{
  "dataset": "photos with spoken descriptions (Open Images, Localized Narratives)",
  "encoder_activation": "squared_relu",
  "fusion_encoder_width": 192,
  "adamw_lr_other_params": 0.0016
}
Rows from block 6 of the fusion encoder of a small model that answers yes/no questions on an image's attributes, named by matrix and row number. Rows with one number belong to one neuron. Each number is 128 + 24 x the weight over its row's rms, rounded and kept within 0 to 255. All counts start at 0. Numbers have three digits each.
After each neuron's rows are labels from the 100 texts, of 14848, where the neuron reaches its highest value: "fires on" is the input token at the peak. Only what is clearly more common there than usual is listed. The data: photos with spoken descriptions (Open Images, Localized Narratives). In brackets: how many of the 100.
# fc1: MLP up (fusion_encoder.blocks.6.mlp.fc1.weight, 384x192), inputs 0-95
# fc2: MLP down (fusion_encoder.blocks.6.mlp.fc2.weight, 192x384, transposed), outputs 0-95

fc1.144:161141109154154108134113149126101140108178085119150128103122122090146121128147112114122151177133114056132135113108122152127123128179137132108184092112161131112123095096131143152104135136149108110127152106069128156138092084097093114148129186136110145123132155124149134192119147143140107114
fc2.144:133143128131097139133145131134119120091130159147083131172159138132141114091139105135082146144125138103144102095133116124144092135141123094161134140092112082127121112115103170079144109122140117141132080092169122180137182159140158141130094122125100148135137106129120137128113126126125138129
fires on: "table" (26); "food" (8); "plate" (7)

fc1.138:135158139095179103125152104122121130140130118111147087082144133104149092148097161129140110162098115119171112143160145146142139114169137161135110121122095126127134139139126108144119123077148095081114100153102148171085103141103063159123150132117145125148108121129103125140102160108189111108
fc2.138:104119152126108099108145146097168140101126134072130115118117114109156130111191149109099178148111109130123129164124076155134160137164134120134119148134119108143138105107122099106122116168153129134108130173097149153167161089141081131120140136113175154120117133126138115174137149137145133100
fires on: "sky" (43); "bird" (19); "building" (8); "sculpture" (7)

fc1.290:094146153133087107153107134119114083168119124142131138111115130145125137131167156139105138130123073142149166104126147176150120126104068135140130122181128110145107162134160137118163141141084132143154109077119163132079155116132125103126109165119114142136140088145111135133141130084098090130
fc2.290:108123101126134142113105173137137134111134140181173092176097114141128153119136100167096135133140135141137147124110133131145146115096171100139148118102136109078148123056115109132115171117135099080098124118138147132192087134166131138144152112136121106164113155186134114119144105125146147133
fires on: "sky" (9)

fc1.287:115124092153122139153140147137172092136143098074174133111130149164135139110160159124127135115124135112117092152151106133130135111152144165122130090162089123116155136103158175117164123108112148088146172093169140153096147125124103148152113118127130157117145150148138143157110135093153105106
fc2.287:137141102133138097146146147126076122150131149143161160131113120160127100153148137147116117125172122140126098114079136118108109147118128139134138128160114132142143152117102098117111161115090172120140092140127110117123065113140102159140108138181120094153097198157160104126141103143080127147
fires on: "consists" (19); "two" (19); "water" (7)

fc1.297:128156139150114147147119124142140152117141106149146113150108130108111142126145099150147111152139128118105101127092120157141128135144074143117132096121126063102157091134162157133130142094113106123103113096133128165167158103141106100114128163135116173159117135121111107177090123124144111123
fc2.297:136126148097109103099098146134137160131071103114109143100105114118111114133137124109148097134154086113128122179137154109111122128153123109141125154132114096115132174084101112146177107152175142096147143151074142161120120156086129162204139105107102130134158143113142142094128119140134138108
fires on: "poster" (7); "bird" (7)

fc1.202:148154106115130151125117143128105147152138158127069097152120144115133135118168166121108100086126124110125126129152129167138119131139100142124137145105045119172119129131137108111106112125140112161165101148105103156141137146139114129084150114142172098129113142150105177090139127112116141199
fc2.202:146147126162125132120127134175097098124152095136110130163118118147104117160149081106099168132094158146138132083125145172136146113115130127119122102105143172124142124126101132126147096116141158116129148094134138120141160099144164079134180133099113152114129099146146103100117122099153149085
fires on: "water" (71)

fc1.208:123175097183109113155141105124112119104064110127173084105107087160142162141116127090112085158106095128133121107140135161149118161112107148158110135134100138111105112129099101188154150161105154133122167126156096144102161139148104136144142105107109134106117095166145136117138108176139087112
fc2.208:117111160125156150096186127153118164108102150088132135122142142101152070124176153148178138113154123114090088114093098165126122142132183121107092127122139077154149126125146094123163106111153129095112102139111167153130128116114163116094163132133112129136145124097139097112135137147091164133
fires on: "water" (35); "wall" (14); "sky" (12); "boat" (8)

fc1.154:129147142181083156158123139144145122080104163120093156101092111104136112078160146111139069133149141115099128166162186168129153161111121127125125148112113147102161128113099130124107092128110111122121104157148133091099148106106107114099138109109137137136120130145121128145117105135102164115
fc2.154:109145091147122091125128071134121174125173123122122132137157094111174117154112112104108129151109157153142138144090112143143126133112152169135110152114129152138147142137140143145128099116152144136133136117148123121158109155110104167064193123132184122135068092108136130138088083086134117146
fires on: "road" (21); "vehicle" (9); "sculpture" (7)

fc1.284:110073143165128174099095140142129126142164099120135145125133161112137136136113100097100111144108116103097141119163124168138095114132134141133111142140115093100128121145123102160174108139124137103119130142125132157165124067115148103121107113169112143130145132119148131157127100130109127152
fc2.284:138119119074151115144164127113130127123118151152147161119143142147187107124104140116144144103145158147140121129104158098122147121145106173134115094129163131134150087094114175087138132110142137144114112147136109127115110143166131150092171140079099171115110112132104083143102163121124160133
fires on: "text" (48); "plate" (9); "written" (9)

fc1.279:128104101137138174195115126128133141106139112113134149135122082180146122129134109160143154148112130140105143127144154118177113116125097105100130084173123106108144104140120139148114110142091169151125089135156092104133125113124123072130101165132111106137137091130141128148147079136139083136
fc2.279:133128103082114126077100127153152109139126126151151109099104144118116106109131146140166125139113158097165091122109117152124134140134143169134144140149135125133105101113144127092082113161142066146096151131127123131133112125121204144192129140101147110059108132105143124098099106126113135114
fires on: "table" (30); "food" (11)

fc1.319:125106115153106124138171173123112117113132133125161161136111134117133119099131134114166128118109157110103089120169150103087127153100105166133112164128117114105118084139127102114101164097098178108136099113134122111118156138112101152183170075109144138153129151117139126153100131116134153116
fc2.319:112151102116101117179088078157113097135121128143174109140105102155151116103106127126115108160158130125116096099147144123128102198129123109180138102138069092128129118133085141147142120206136137137146132133121142082148105140127137134135137123126131152127128150147122138174136112137112134090
fires on: "holding" (12)

fc1.355:072153140123139116172085101156107102132144128138079144155104132094151151105132151135090137147157141127123185123121148135137107121129171112135106155124129089157094127076084130125116148123167196136139120108153102110155158118108146165094124132079105122154142133134120121145099116104146140156
fc2.355:151107096114123062141136112192103141141146135117145159164118120126150098094113139121112118105106168114129119077146140135142125098119139157120127109098151118146153132133130108130117130130114130097107114112153151190109095137108183125137148118139134135084138057120148116117152122180110136113
fires on: "snow" (40); "white" (29); "black" (27)

fc1.242:102132115108132102135145164141136176129142130140146149166145147148103157135101113120133065095146164116101132119169114107133138115118132114115173141068132078139109099105149101112133102124111135136129081134152128145108153114152088130086127126122140101096079142153145158129116122158093121091
fc2.242:170126133167113141111124101139048111140148102160100104102154113129170060104141131120144122136141079127167115122111143121159074159150144108153127114147159138127151099127109136159156104147122077144142108158139112094103143101110114109162096157107123138076147118138118159137133120125128130127
fires on: "buildings" (30); "images" (16); "flags" (11); "poster" (9)

fc1.211:137107132127109131170130179131120134123109103146112106145115155091140129158156065130123109132168139132120124144161149140085125112108158133148123156148134105119145155141092142128167154141136103127111096142172148124143130134105128160126159134154138120156132134116099149122178159092112113147
fc2.211:148084121127096140137151113083114125126129103138186136163123121146155126154149127122103183167139142124163099122116103145127110137109108143105132098082124131129137113093127139203106127125116103115102097132084130104137141121124151128115145084131157152157092126128105163196151146116091071143
fires on: "road" (9); "bag" (8); "riding" (7)

fc1.10:137148167086085150152128100118112120182097100135127102155135133123126157113131127131138163155141100109150127130131070173128108135149125119119128157095138105104132062117135142100149137098122132121094120172124166145161142142122110107156083116143121121117111194114113136165114114115158121141
fc2.10:128144129114131139154149138118111152149154142136142110161145127168156149141174133130119166150096174114095115120129135136114130150121096149098089078117088170127152135149133158113167113119106136110095101150155117101104120149131056177138149126086142139130102110131150151102098128139097156131
fires on: "consists" (10); "white" (9); "person" (8)

fc1.324:158073124106125104132101090203137116120113125124127124171102127126129120132148109146085156135103161147122134132066123126127147114151082185175135124123130106132168156118085147095140150134104145142165093157111145161134124135120119146132120128159136144088138122073128163125136101115085105119
fc2.324:146137117104121165117129129114131085090113125131131098139148153125159152126127125157133143129149160108129155123137182096132124125140172147144111123095128142148145169072135120156121097172157168125144156115177150160071101140162115075140150122141128081157120111112137075071134082144111097167
fires on: "group" (40); "people" (22); "persons" (9); "three" (8)

fc1.146:103139116110115127123087149131126125138137122095142142121125134113117099135116156098143180075158168137132119113109064113093142113136103127126127105148187121137133130117113152162156145122104149117129156144098130159159108132132078156151115117164085125135122108085141167207143139149069145180
fc2.146:147126140116145142173192173094110161114158127115135165126130133111141159140123128137099146080145133127131123090150100175126177110134150139127118129127098114135133140084116108147149166173165127168085130106088144100090123112137153123107107170170150164137129125132105105122086111111136105107
fires on: "group" (16); "people" (10)

fc1.38:150144139110115129094103140128114145107092101130103129108108130131117129167136150096130152124152093130102145117208127151134080148134157092115113132142101147153139119103141114093122127083137107130111154123152144094115131122133107119150122152161144103131121134129111133167115153092065157153
fc2.38:150130106085127159128173178116083130090114098154151116090154134122151107137141118164122134126134145126116133142131111135152169130092126181103143103138132115136117103137101105131155106117150130113166115150137056146126087113088102136087183096116114129130132110072129160122150121085151136096
fires on: "text" (17); "poster" (10); "paper" (9); "sky" (9)

fc1.316:117143139096161146122130138115138137128177143074140114166119114138139132092114114142150094111091117121156103101156127135119105179154119125106082145106094091149156120129130192120146130143131112132150126105139152128146144099135102107086140114108132145142113167151168110133134126113102136143
fc2.316:140114099127104086160145091129095146137123068119113121146167136135144088085133102106081134113139155169114131140115116119106108118105146134108117158131137111106113123141136133139133093118147129084078152137098113119150107120145150139126146113166129141133095175118088153104107122151149123140
fires on: "holding" (14); "riding" (7); "wearing" (7)

fc1.54:165126114112134095142121138140102149114146113129091080174133148118130124126147131129153120153106143154132109164149147121121099163099080150148087134143140105127119123142147097149101104131139118112140151146130147163142128164081114097151124134116158083127162147099171128101102146163165149094
fc2.54:128140139162130118158123123117101146084099209135192100127104174111135124148123112118121138127097119129133100145158084130115152093151120118149146071077092112131142132146174144147127136140119137163103166139114127085110173134134204132125123123114093152079142150152102136137150123109110145079
fires on: "ceiling" (16); "flower" (10); "blue" (8); "chairs" (8)

fc1.309:108141127120105137192083184122103111163130095125157138098135111162132133149131115133130154136086116159127085149122127169114124132116111115094135171153117130101140137169132128086132117147143112161112115133106142125152115162121137138079121155084107145112127131098136170145130133132131102148
fc2.309:143096113094161126084156140128136110102127106147079125160113111096133077089115118133148152093164124118131114129125137134105148122138182116122111144128166118112115149097125131155111141132129158133110136127161140111069115143148152147143150118135094089133115112187102092122108106114104108104
fires on: "blurred" (18); "blurry" (12); "blur" (9); "flower" (9)

fc1.39:099116135120129151106193133129067115130108115179156114117170135116064119155142126117125139130138135127108135165175094137115154132096093161179125169095112127128122129110123154139128134103138155132121117135114180105100135098080127109116136119094165106141162169160116116123109141136158147121
fc2.39:119142082166117171163148103065133111151150141119131130123107117123128095083147117177135115100107132127129120127090134149125133123107118087105122113134133114164184123143129174089116153149144100145136135114130096116145086157150094119110122153133128150144105160117121109138190157151115147150
fires on: "ceiling" (26); "roof" (17); "lights" (14); "wall" (11)

fc1.369:095156109103121128091146151165103121116166113117122175116139118160137137112111111123143115148113129128154107119178114117153166101096123130129135102128122119198122147143107109151116124120104158127150101154126102171143125098099087180118131096123142099148135110102147115133134084146141127134
fc2.369:168143143100139177141148149132155121131138108136170117146103112153104112117151108139113097136101101148182124150112118127128116118110126092167101148088141126127157124093204147092109168155139097151131152070127156105131118110157122095104135101093116144138135137095086159121127124116142124100
fires on: "buildings" (39); "building" (16); "flags" (10); "boards" (8)

fc1.383:118134090121130145145136119115071114093137141086114128104093130120156146101130149130123151125146113126136156136130137122154166119121175114127129122121135141103127127132138113130145143093121124092089117143141153095115146157159129130183126144119120081132106130126090134155127109122114107152
fc2.383:164117130146123083114126142131158160158164122148149122114154126165114166181092142132122169127143155113077171119155127155137138123154097126108180149151153119114123125109135102137128152195126127162164113144112113169126133100116145173109142143132118130093111103083102134156124083071141153095
fires on: "sky" (22); "trees" (11); "plants" (7)

fc1.288:124165097086162104111116145105130169130114134159168135131126156135109104141132119161108149142129117120138136122134121131143087122108108155111111128154121154114091123117144084100125149118129141122153051116138178112138075130108193116094089142206130139161159112103119140147170112162143125111
fc2.288:090085120175157114141138089136084158122097133094102108125096139154121095090118153121176129109166127100132143154155120134152125117128131091139101129135089121075109147120178132119164150123154130158136082097156115133101064111108129116176171140114103120174167112121127157167102147138152114178
fires on: "person" (8); "two" (8); "surface" (7)

fc1.313:154168136093097151164089104134146165107171147145124125122144139104067087121162108168089126172107118096071100128104096113121127134114105134093137146130120103157128135130095176103133121149147098144081098122114123145145128124139153115115161142119153124140184144147140159157142110130148145117
fc2.313:131095144130143121095121101105089111123163127115140127136073153101141126138108203081132142185157165144153117162141137121142144129172133143125147165141096136102103094130121089102093128132161146108096145119160131114156102117135109123142123152116148111187121117145132085141097117128134141091
fires on: "road" (14); "cars" (8); "wearing" (8); "car" (8)

fc1.265:102151120158138140127125191152084149158148118135117104134134129132148123099118083165100114137129128138094143120087117133122059136119171118121119120097116108137132100137137144113143110098106101177172134133126169134107159150141140166159078157105120074133116133135100096193135092147134149104
fc2.265:189132149173134115091138154140127124080115111176143118097115131125153154130152142041110122123135142126111146096143164110102091134135103103128152119153102130115160133148120114157124116073123108105124149108144114100128113113145108126118136109128170170133126148128109096131122124154083125104
fires on: "poster" (33); "text" (25); "written" (23); "images" (11)

fc1.274:127095119132123155132127126133104096108147141112147108160126145071144158174112137116142100126082099121105151132148142103108130136149172141136143157130099135134149145141116131134124110156142161124102138097127166119094177125129083101112132095149109180175133158155130103138130097172143081118
fc2.274:135129095154124106152146124118105130122104113114137155104099160168103094106099143164147164155088206128144107079130135105102101138112096156168131122101137106109112110129117152080111159158140150119159111137142104167144125149156138113110145131156174134143098128109121113053097135132107143165
fires on: "road" (14); "ground" (13); "rocks" (9); "stones" (8)

fc1.45:120138182113158137186163139095128114110114120141127109139136096144106126145119117123134106123161146157095156122127137164146146152117167149133101181133154175118090073177115109141082097124109113116157126159174148109148116140166125102155139080133127106053107109107130127136135135120128145115
fc2.45:140128110135118112113106169146092124169200134125117155135094160151137128140131109117155097120115094113169103120141127103079141110156124131146114118135094128111138140113123170166126106160106108131147136111160080125122135116143119158105099129139102147125105155116153127126106112143146121135
fires on: "snow" (15); "table" (9); "lights" (8)

fc1.300:156143134108161137122158124149086134178177107104160156136150136088135171121125061131127146129103154133102149087187155137099145130174083165114134141118086094147158151122139132131118147122114137120118124143086119077133128138195100138123116146128107138143096153157153125116139133132086118122
fc2.300:144144136149152128156139107126115132093116128118148107093126127141128123118110181100119122099139104162153147160129126113118151122092123109078140111134151065102110155108147144164121159149124138110128130145136167141144115108106103108139126161166119133123170088159132101160094151173120157146
fires on: "group" (19); "sitting" (13); "people" (10); "standing" (9)

fc1.3:119144109106150110180127125154101133104142128136147141152110175086102120069092139095113154155155124091133127124111136138111178082072105132140131142120145160116133127124141133143166165156113153107111112111140109112133145079120152161133075090167152126174127148137093150147132134131083093129
fc2.3:126126144160143145099108124091104123105154135145139121106158142118129128154133122156097081123153066113149111148117108139097104095174125133129174130108075115086140161107169171108122113098134107164125142128151153128137134139139100116153038115125106088142102121146168138146175147111133157126
fires on: "consists" (34); "text" (17); "written" (13); "corner" (10)

fc1.42:108116101138128118124098146126079147125090127141145121151146135125149107085140124133121137129148136100115167153130121128138169109094082103128122171093137143136158128097094127138162138122125138140141148144145180137138140155131114103165154169135134125122122114120103100159150141126104106138
fc2.42:135141151119120125124138124175141110119152173115128099062118139157122149150123101083128121093095099147077143127121123101107080136084124122134133088147166138122131156108134109166138098132130110161136090105153143094098135169149165115122138123090142154133132149143122119125146124136107136138
fires on: "poster" (26); "painting" (10); "images" (9); "text" (9)

fc1.382:123159158124186104110167113100122145089163119110145143152128131115153130131152120104135137152102131082101114150149099115142102127142128111107144143140113118102157122152108093132105138126173101095138097139140091109163138116116159081184147125089133138109124118121108107133139117086155117080
fc2.382:116139155124112090168115159106122121140133158177178142100096128091118111139079129101122075142121127141172130113169162145070118149112083136086141119123115087128113124138134142131123146143159136140115140138142137147110105096145113136151115156087117149092105177135130151117171098154160137102
fires on: "table" (11); "wall" (9)

fc1.165:112148090118147105116117135171147097098144136115111140120087093149117136125117167071142099142148136092166112179179136162105110150132113151133120109102096095133141134137164112129142111161138139087131113113058131081159112186106145093128103118092138120144094135146117112134129134149149148146
fc2.165:156140166151072139134107147132153137134099087158159117107168182109127134138116126134095146079152136116102138126081142087153153121159135131121109134175141130125121115159158096134112099124148114140145120185131147121125123071169098106118115123145102135133152122102125145100113110091141106120
fires on: "holding" (42); "smiling" (19); "wearing" (9)

fc1.247:124133148136153137104129158121119144092143093149116102115135121106124084123116134159135181161120137169194145143128145107101083194108165100132123075106141132141137129131182128097123114125108116146137107134102110088094118120097160134155116153107123106214108156097191118107150132109168117135
fc2.247:130144154112130141150125122130130119141149162096131151122137096153154130115132127112175101126121139175172122141115143132140150103120129120126069166125192126141132103118151111128119174138131151103160152124078092117103111101179070118147111121141145144126103137091140152182096097146128117124
fires on: "blurred" (32); "plant" (17); "blurry" (15); "leaves" (13)

fc1.23:094157135112117120134147108140109173106142087083151134121141113119129149147168147120140100147108072117179168125129145084097156114082082152129091170111114112140139111093124155157115135162168131133117147083167125154115130067163100104157129128118126104140174140132129110178129099108127113169
fc2.23:142087150142127140135120148151135117082111134117114131094104130125159094140146112129105143144131075149076077160110122185098088138169140105117147138160141096129081139152123093143098171132155126113127100152091127132110107151136156144140173102126102138142120151163112094129148088159142158132
fires on: "sky" (67); "screen" (12)

fc1.243:131122117115130160099112135076130096128161104167088112090079174132127082087151125135159171183137134127142126144146100115117102132155144141141119152123108168142122147090099112109080103124107139120116118128083148098137099079162111102117098124143119138127118161152119145131110082111134137136
fc2.243:098126135120101145127107099140124107084157123115126139168188076095083117148125137108139114114150117119140103132136130129094149107085103176131121122101157094136144126144129139104164140131094130142150140121173104126128124165117160163081139156142124109155145172120118143119110149121112095137
fires on: "blurred" (16); "leaves" (14); "flowers" (12); "blur" (11)

fc1.155:144100106136117146154116126135080102124106155129130108121128132115161145144113128107147124146145082128157119097155096139135135156154104146113109137103131126122153121126107147155122114120083121128111152142122171131170095157124130051146126113118125102168214130127110133142114168151093122133
fc2.155:121145115098110178171168144144132108134116084097146142157073113139082173157122118093087145124159128100116131151071108128102173125143109098140146148119169160126113130117143114160089124110059096127102149128108105161140110141079126138139082116096120105110138149127192152148133164110110109172
fires on: "table" (34); "room" (14); "plates" (12); "food" (11)

fc1.29:081092134123139165138155152082156112150115098130152141098122135107159143191142083158143170092117131167123157151155114119101144139130126150132143166123135135110138103114079121080128122155109130115125137147134129156113120100132114079138091165142140115127149165141149124178129108113153120143
fc2.29:130130137121137112104138120097101124118128101138130136176143093168092125139138161139146155100142119183102072123102158120186136098160153152154128151136157108088129133144127102133101163168139156122103097112119103116136172117116148158104158153103134107092123128107116144130147150126137138170
fires on: "water" (10)

fc1.205:133133171099151141198163100120151114110150155115117131179115154093129120152142109156106101126127132100118107106135150142142099136104141153160126130098140134130147156103117153089096113142156130112087114127153125099106150145080123115164109116148150087163128126133096119124130087135075164135
fc2.205:161153114109109164137098156114109120129144107133153094146127136116142156165125141117164125149094128190126159114155170133128130126153157137113140179162136128120143134110142129109169123120092144125106126085128118136090146131088144092127114118123147138154116086139139131174105093101151109127
fires on: "road" (12); "walking" (11); "people" (9); "rocks" (7)

fc1.157:093179113105125151116072128119090112146130120135130125089119108135134153113149119088148177157108118106148084135120149086146145152134139145150141168178143116124136148157140092150156165112095116105158150120140136127090106147107117145164109114138120101125049102106125150130109145120109112113
fc2.157:112138117115136119113115142104145127132142127156113162148144161106138123125153126156106103152133149113136123097127109178105145155171084140133139101117111136124103147083158117093142155145125142119169125094112123123102126107130111129102126153119146113140158142162105109103152084204129140119
fires on: "group" (10); "around" (10); "plant" (9); "tree" (9)

fc1.266:120091102168154115117101150131111106128144172101118182152112098144135096137165124121195120160108136105113106116201110179149155108146073115140104128162120155116125117150114124141096150087133138156092128108145123115190136089144107151085162123154108119125109145149158103137113092106180151113
fc2.266:166119149155172156150139125095092135152130123120119088103116119099116149113136143118104104119155142110107122124114151142142130155142163110090102095097125097159111134151127146164104093151100129108135125114028156159107126116138078113164103113152139116155144123175119144121099109127112117154
fires on: "person" (38); "guitar" (13); "musical" (10); "man" (10)

fc1.175:131159127131138136143105131133124090133118121134149140104120081146107090153101130114154152126132108152082121106164112093089187171153133153106108141125160116104129143144149090136147101140144091130120129143134138086113118113149175090165125112143170133165108149167137164140090144134188123075
fc2.175:087090128129123140140146109138130150114157148116097153124118142122107172111105132141151107080110153093155186118171135133129117128135113107129158125162073086132109105133168103149132149155146137116170126120122120162149125137141099113132120121079109133164106071097130161088097116187148123171
fires on: "blurred" (26); "blurry" (18); "blur" (17); "sitting" (12)

fc1.43:125145105096089129101131113096167134090161178129106104143120076161134135137176136103097083093130108113146161147142101149157136090107126123148145103137082144132164124143140126158109109095109128152149143122116143152169144083141152097127126079120143141153091117123100142143097106044143153158
fc2.43:105172138147141165132159165163158087165076096079115157134125111144162124111126107105128176125166169081131107137167167117129101101142140114153104120107112135099091114129121122136129127158127136158119130091134138113123089120140129132165144124098145127087130107129147081122143147121140103099
fires on: "buildings" (43); "tower" (8); "road" (8); "wires" (7)

fc1.218:126166107082128126111129150137104115113101164124143152137139096128150101126107121092190151178128135097123132101163123101123149145092147132080102171127127067145156124118132157115181133127147178095127110136126097100179166117145098131105154125107132119104094138137138134121182152118116123124
fc2.218:113116113135166128145159106135082147110143115124130063143095138126134111099111142131156172098112130128171142111093164137093118106125103158156144147147126133102140116132147176141139127120134134128117159154118115112124110203126164129148171100157124092138083130115124188151127158105154120116
fires on: "holding" (22); "standing" (21); "wearing" (9); "sitting" (7)

fc1.346:120128121147117135104169109129092083160160123150128094144145123104114115088148137112138141140119136136145127131154094152151162128121079110174127173135130149137086122163099137170093115130133087139136071128115118114108118155146085172095104167159153143123136156099144137120131124045135126132
fc2.346:146127134113170156142140153124114135104127125140131148141148077108113122111093128136115116141147146119116097117147147140137119120088112120121126150114144132099127124118142144152129087098104133142123129123145119143125138126112141128174132124111131058166081138154086064151139127115074137143
fires on: "person" (40); "two" (21); "persons" (16); "people" (10)

fc1.109:142136122125102129122131152161138108176117140171140119102131123144098105096150141133192118138088168113117123119143117138124133152133105107109136136088096097113098094107155122155133147121100160127156152136155155086146115149123158147111121144159138110191109161121138132137145147136114059113
fc2.109:132134196111146111114154134116144125083115118108139108150130104112128127143136109156133147128103145119139135117150174110119125124107152161165151144161146127153146150163109066095147113105114150105142138110085073119119154142156121118162125173089108137127109161116066151129139111106155084163
fires on: "holding" (25); "sitting" (11); "man" (9); "wearing" (7)

fc1.99:095139159134100136077116120116143138172119111163134150113142201131135074092135086116114103120131141137116136143133078094082126155098154154134153156126132144092118110132141116121145160154144137102116143132165138116111141120091122155135155128147167153143129166149104141165107105133123096094
fc2.99:144126084140091089103104157109167130085153120083149105110161143149140123125159121101104180145098139133118088144123137126155117160140125112113126094109127159136109145132138126184153136096111117099141136135181114098111120089143116100106124108078114126109139136100152088152151107125141122124
fires on: "text" (52); "poster" (15); "written" (15); "paper" (13)

fc1.328:118144115087140127100116156142133149110145099135105192121106157097120148146112117102120100134130099123156122078142112179141092128108135124094123098130112123116119092097086137144154120112140116111125170115128145152106119108111156130132135146097137117147164146181099121162143114161070180196
fc2.328:132163087145160147149104123071088135163109162146098114125096169151143120117154133118180151154102155120093162151167123110123154120148124143142149104131083123139144106160142131115101135096104146131163137131111112131119134118105115106115114096140154130087162092114104119147149110180148118141
fires on: "poster" (25); "text" (20); "paper" (12); "images" (9)

fc1.197:150137092101139150161152140132093123126133123124113155136116144139160156140140118098121163115131101146136168131132126152125143200136108108157122076118142109146139111144116111126163122076175140171125110091119149168108097102102145107106102155106134118112149182133117138128146126143128125148
fc2.197:109170158173115103108134109105175105154102102157098165081143126139129146131123145126176098137114092144120084076166105199147140099118135128142120121115148137117131137123146122116097118120133112130124130115138104145154116157123070104093130137077144113123142129086122108138117099156141140114
fires on: "table" (23); "food" (13); "wall" (7)

fc1.248:111123108112152099143123110140171130107116092106131111142129113124127119140145182163114113102109116109096123134124104127141100154109167152144101170093102120121121134130147139136127127102151109155135087120088143155129123122127163157128142129106158119134116145116161133111116121145169154135
fc2.248:130088119134152161077118132118151138131104153122131093094147128118129056075127163104146191116133139139121136121136159153116131130114089133125144151091153101144153095137159171100135107139102119124139159175145106143102098121135146145138137151139145155120201096139093110115108133108118102115
fires on: "sky" (45); "bird" (20); "snow" (14); "blue" (10)

fc1.31:192164095129101154128098168124118075116098109156090161132138154139109115106097100119139119071159106107124112147169138150147076137101143098151139109110099117130118147136127107079144118153158109099122080145137118091134157097133144125139110097145134088114107138105155123123156107120116159152
fc2.31:105151150164115122134113136138176121089130130157100154104152140112161086116139143138076142162100133150117106130183084128078052125109110155173149118137105144115156129116129140148162111102127136124119129126111114113098114122136116163108147118155160158116129089119125121092130116106140105097
fires on: "text" (28); "written" (17); "poster" (11); "images" (9)

fc1.66:149086106083103133140156136167135123108107131114131136112116114107147091103121128098123110133106151155127149112116136127132139154115103115136121116151161114116141082131162096146160154169155155120168131160094117136097126194156102125120165104087155093100123135144139147160123108129135102134
fc2.66:114149140159121112132094121122149118146129102145118150074137099158130133146175137121113105106113121126143110097120101099147121116104127158133119160084134092132114083117105167106114104148117133119107096094114153173125139136120127117161174161151132114174146128148163088205120090149131087121
fires on: "sky" (35); "wall" (17); "people" (15); "trees" (8)

fc1.140:138151167145140114135161153146140138120106119108105097105087155123149120168178122089095110117130098099154159149121119126181149080138130163131088130115168118143125118128095152104127158114106113091110140141134163152109149117125135133136090151165103100180120138155095131114158108092146109110
fc2.140:136135151139103175115140130159156122118161160140128137137133134122097146140122175151121115093123160158138114154139128122107106146144131111141146152149137111099103104115112136110123129125133146127125126112129159107172109138128136139109092121155141109088131100116207096056150111110101132138
fires on: "holding" (21); "wearing" (16); "standing" (14); "him" (7)

fc1.104:137121120137127144118072145115125108144123116102142163105109162133115151148099088135144180122123096116122144117131138161143131155124092097138091120144144167141143054176126145160130146151147101162159130097110105159101103104108140109124140092134123121132098127099165080172167100108146151127
fc2.104:095083168092109127131150134160151112160149149125114120122108119129132128141111116089107124091132132145137130137155074151135155141128107160162149151148088111106128154074070131156092108128080165117151144125100169135083104107122100143137150140150127151138133107164118129109091111121115074139
fires on: "poster" (20); "text" (13); "images" (11); "trees" (10)

fc1.11:124113148127095091145104164139163107112132099118094109121142128092119118120143163149104130143065152155135132102155131170125145125141163150095149132111111137102131163074134124125091153118107095160150067077101126150161111151120145134142123139107115127127100123164153124139120099106169146161
fc2.11:106108125127154084109178131142134116178085143121120105147114106109087158110154139137116173114096123156143156137113160106108134135095137139096099139149160122153145086134128175104161097135141117154151193116125113174097118107128172118103119145083142165134124120085158136135155132124153141065
fires on: "sky" (46); "trees" (9); "clouds" (8); "tree" (7)

fc1.256:151124102125111121140113131108134119171125080137101139167124144145099095093136089113112119131119127128116159148131084121143104131125168137107135200133119189139118158128117139104127087165104113116148109146142157128128136153133088143060102108090118161149154136118102139144117103133137154119
fc2.256:133135151163167169129137135125130100178146148107155091135137155106111130118111112151149142133149118083144088130120085138130129124096099094137146120162114139087096135106108168120141097149105154158119131142140153159118143150124140121096176120172139116085148126127140097129149096156104123098
fires on: "poster" (25); "written" (18); "text" (13); "paper" (12)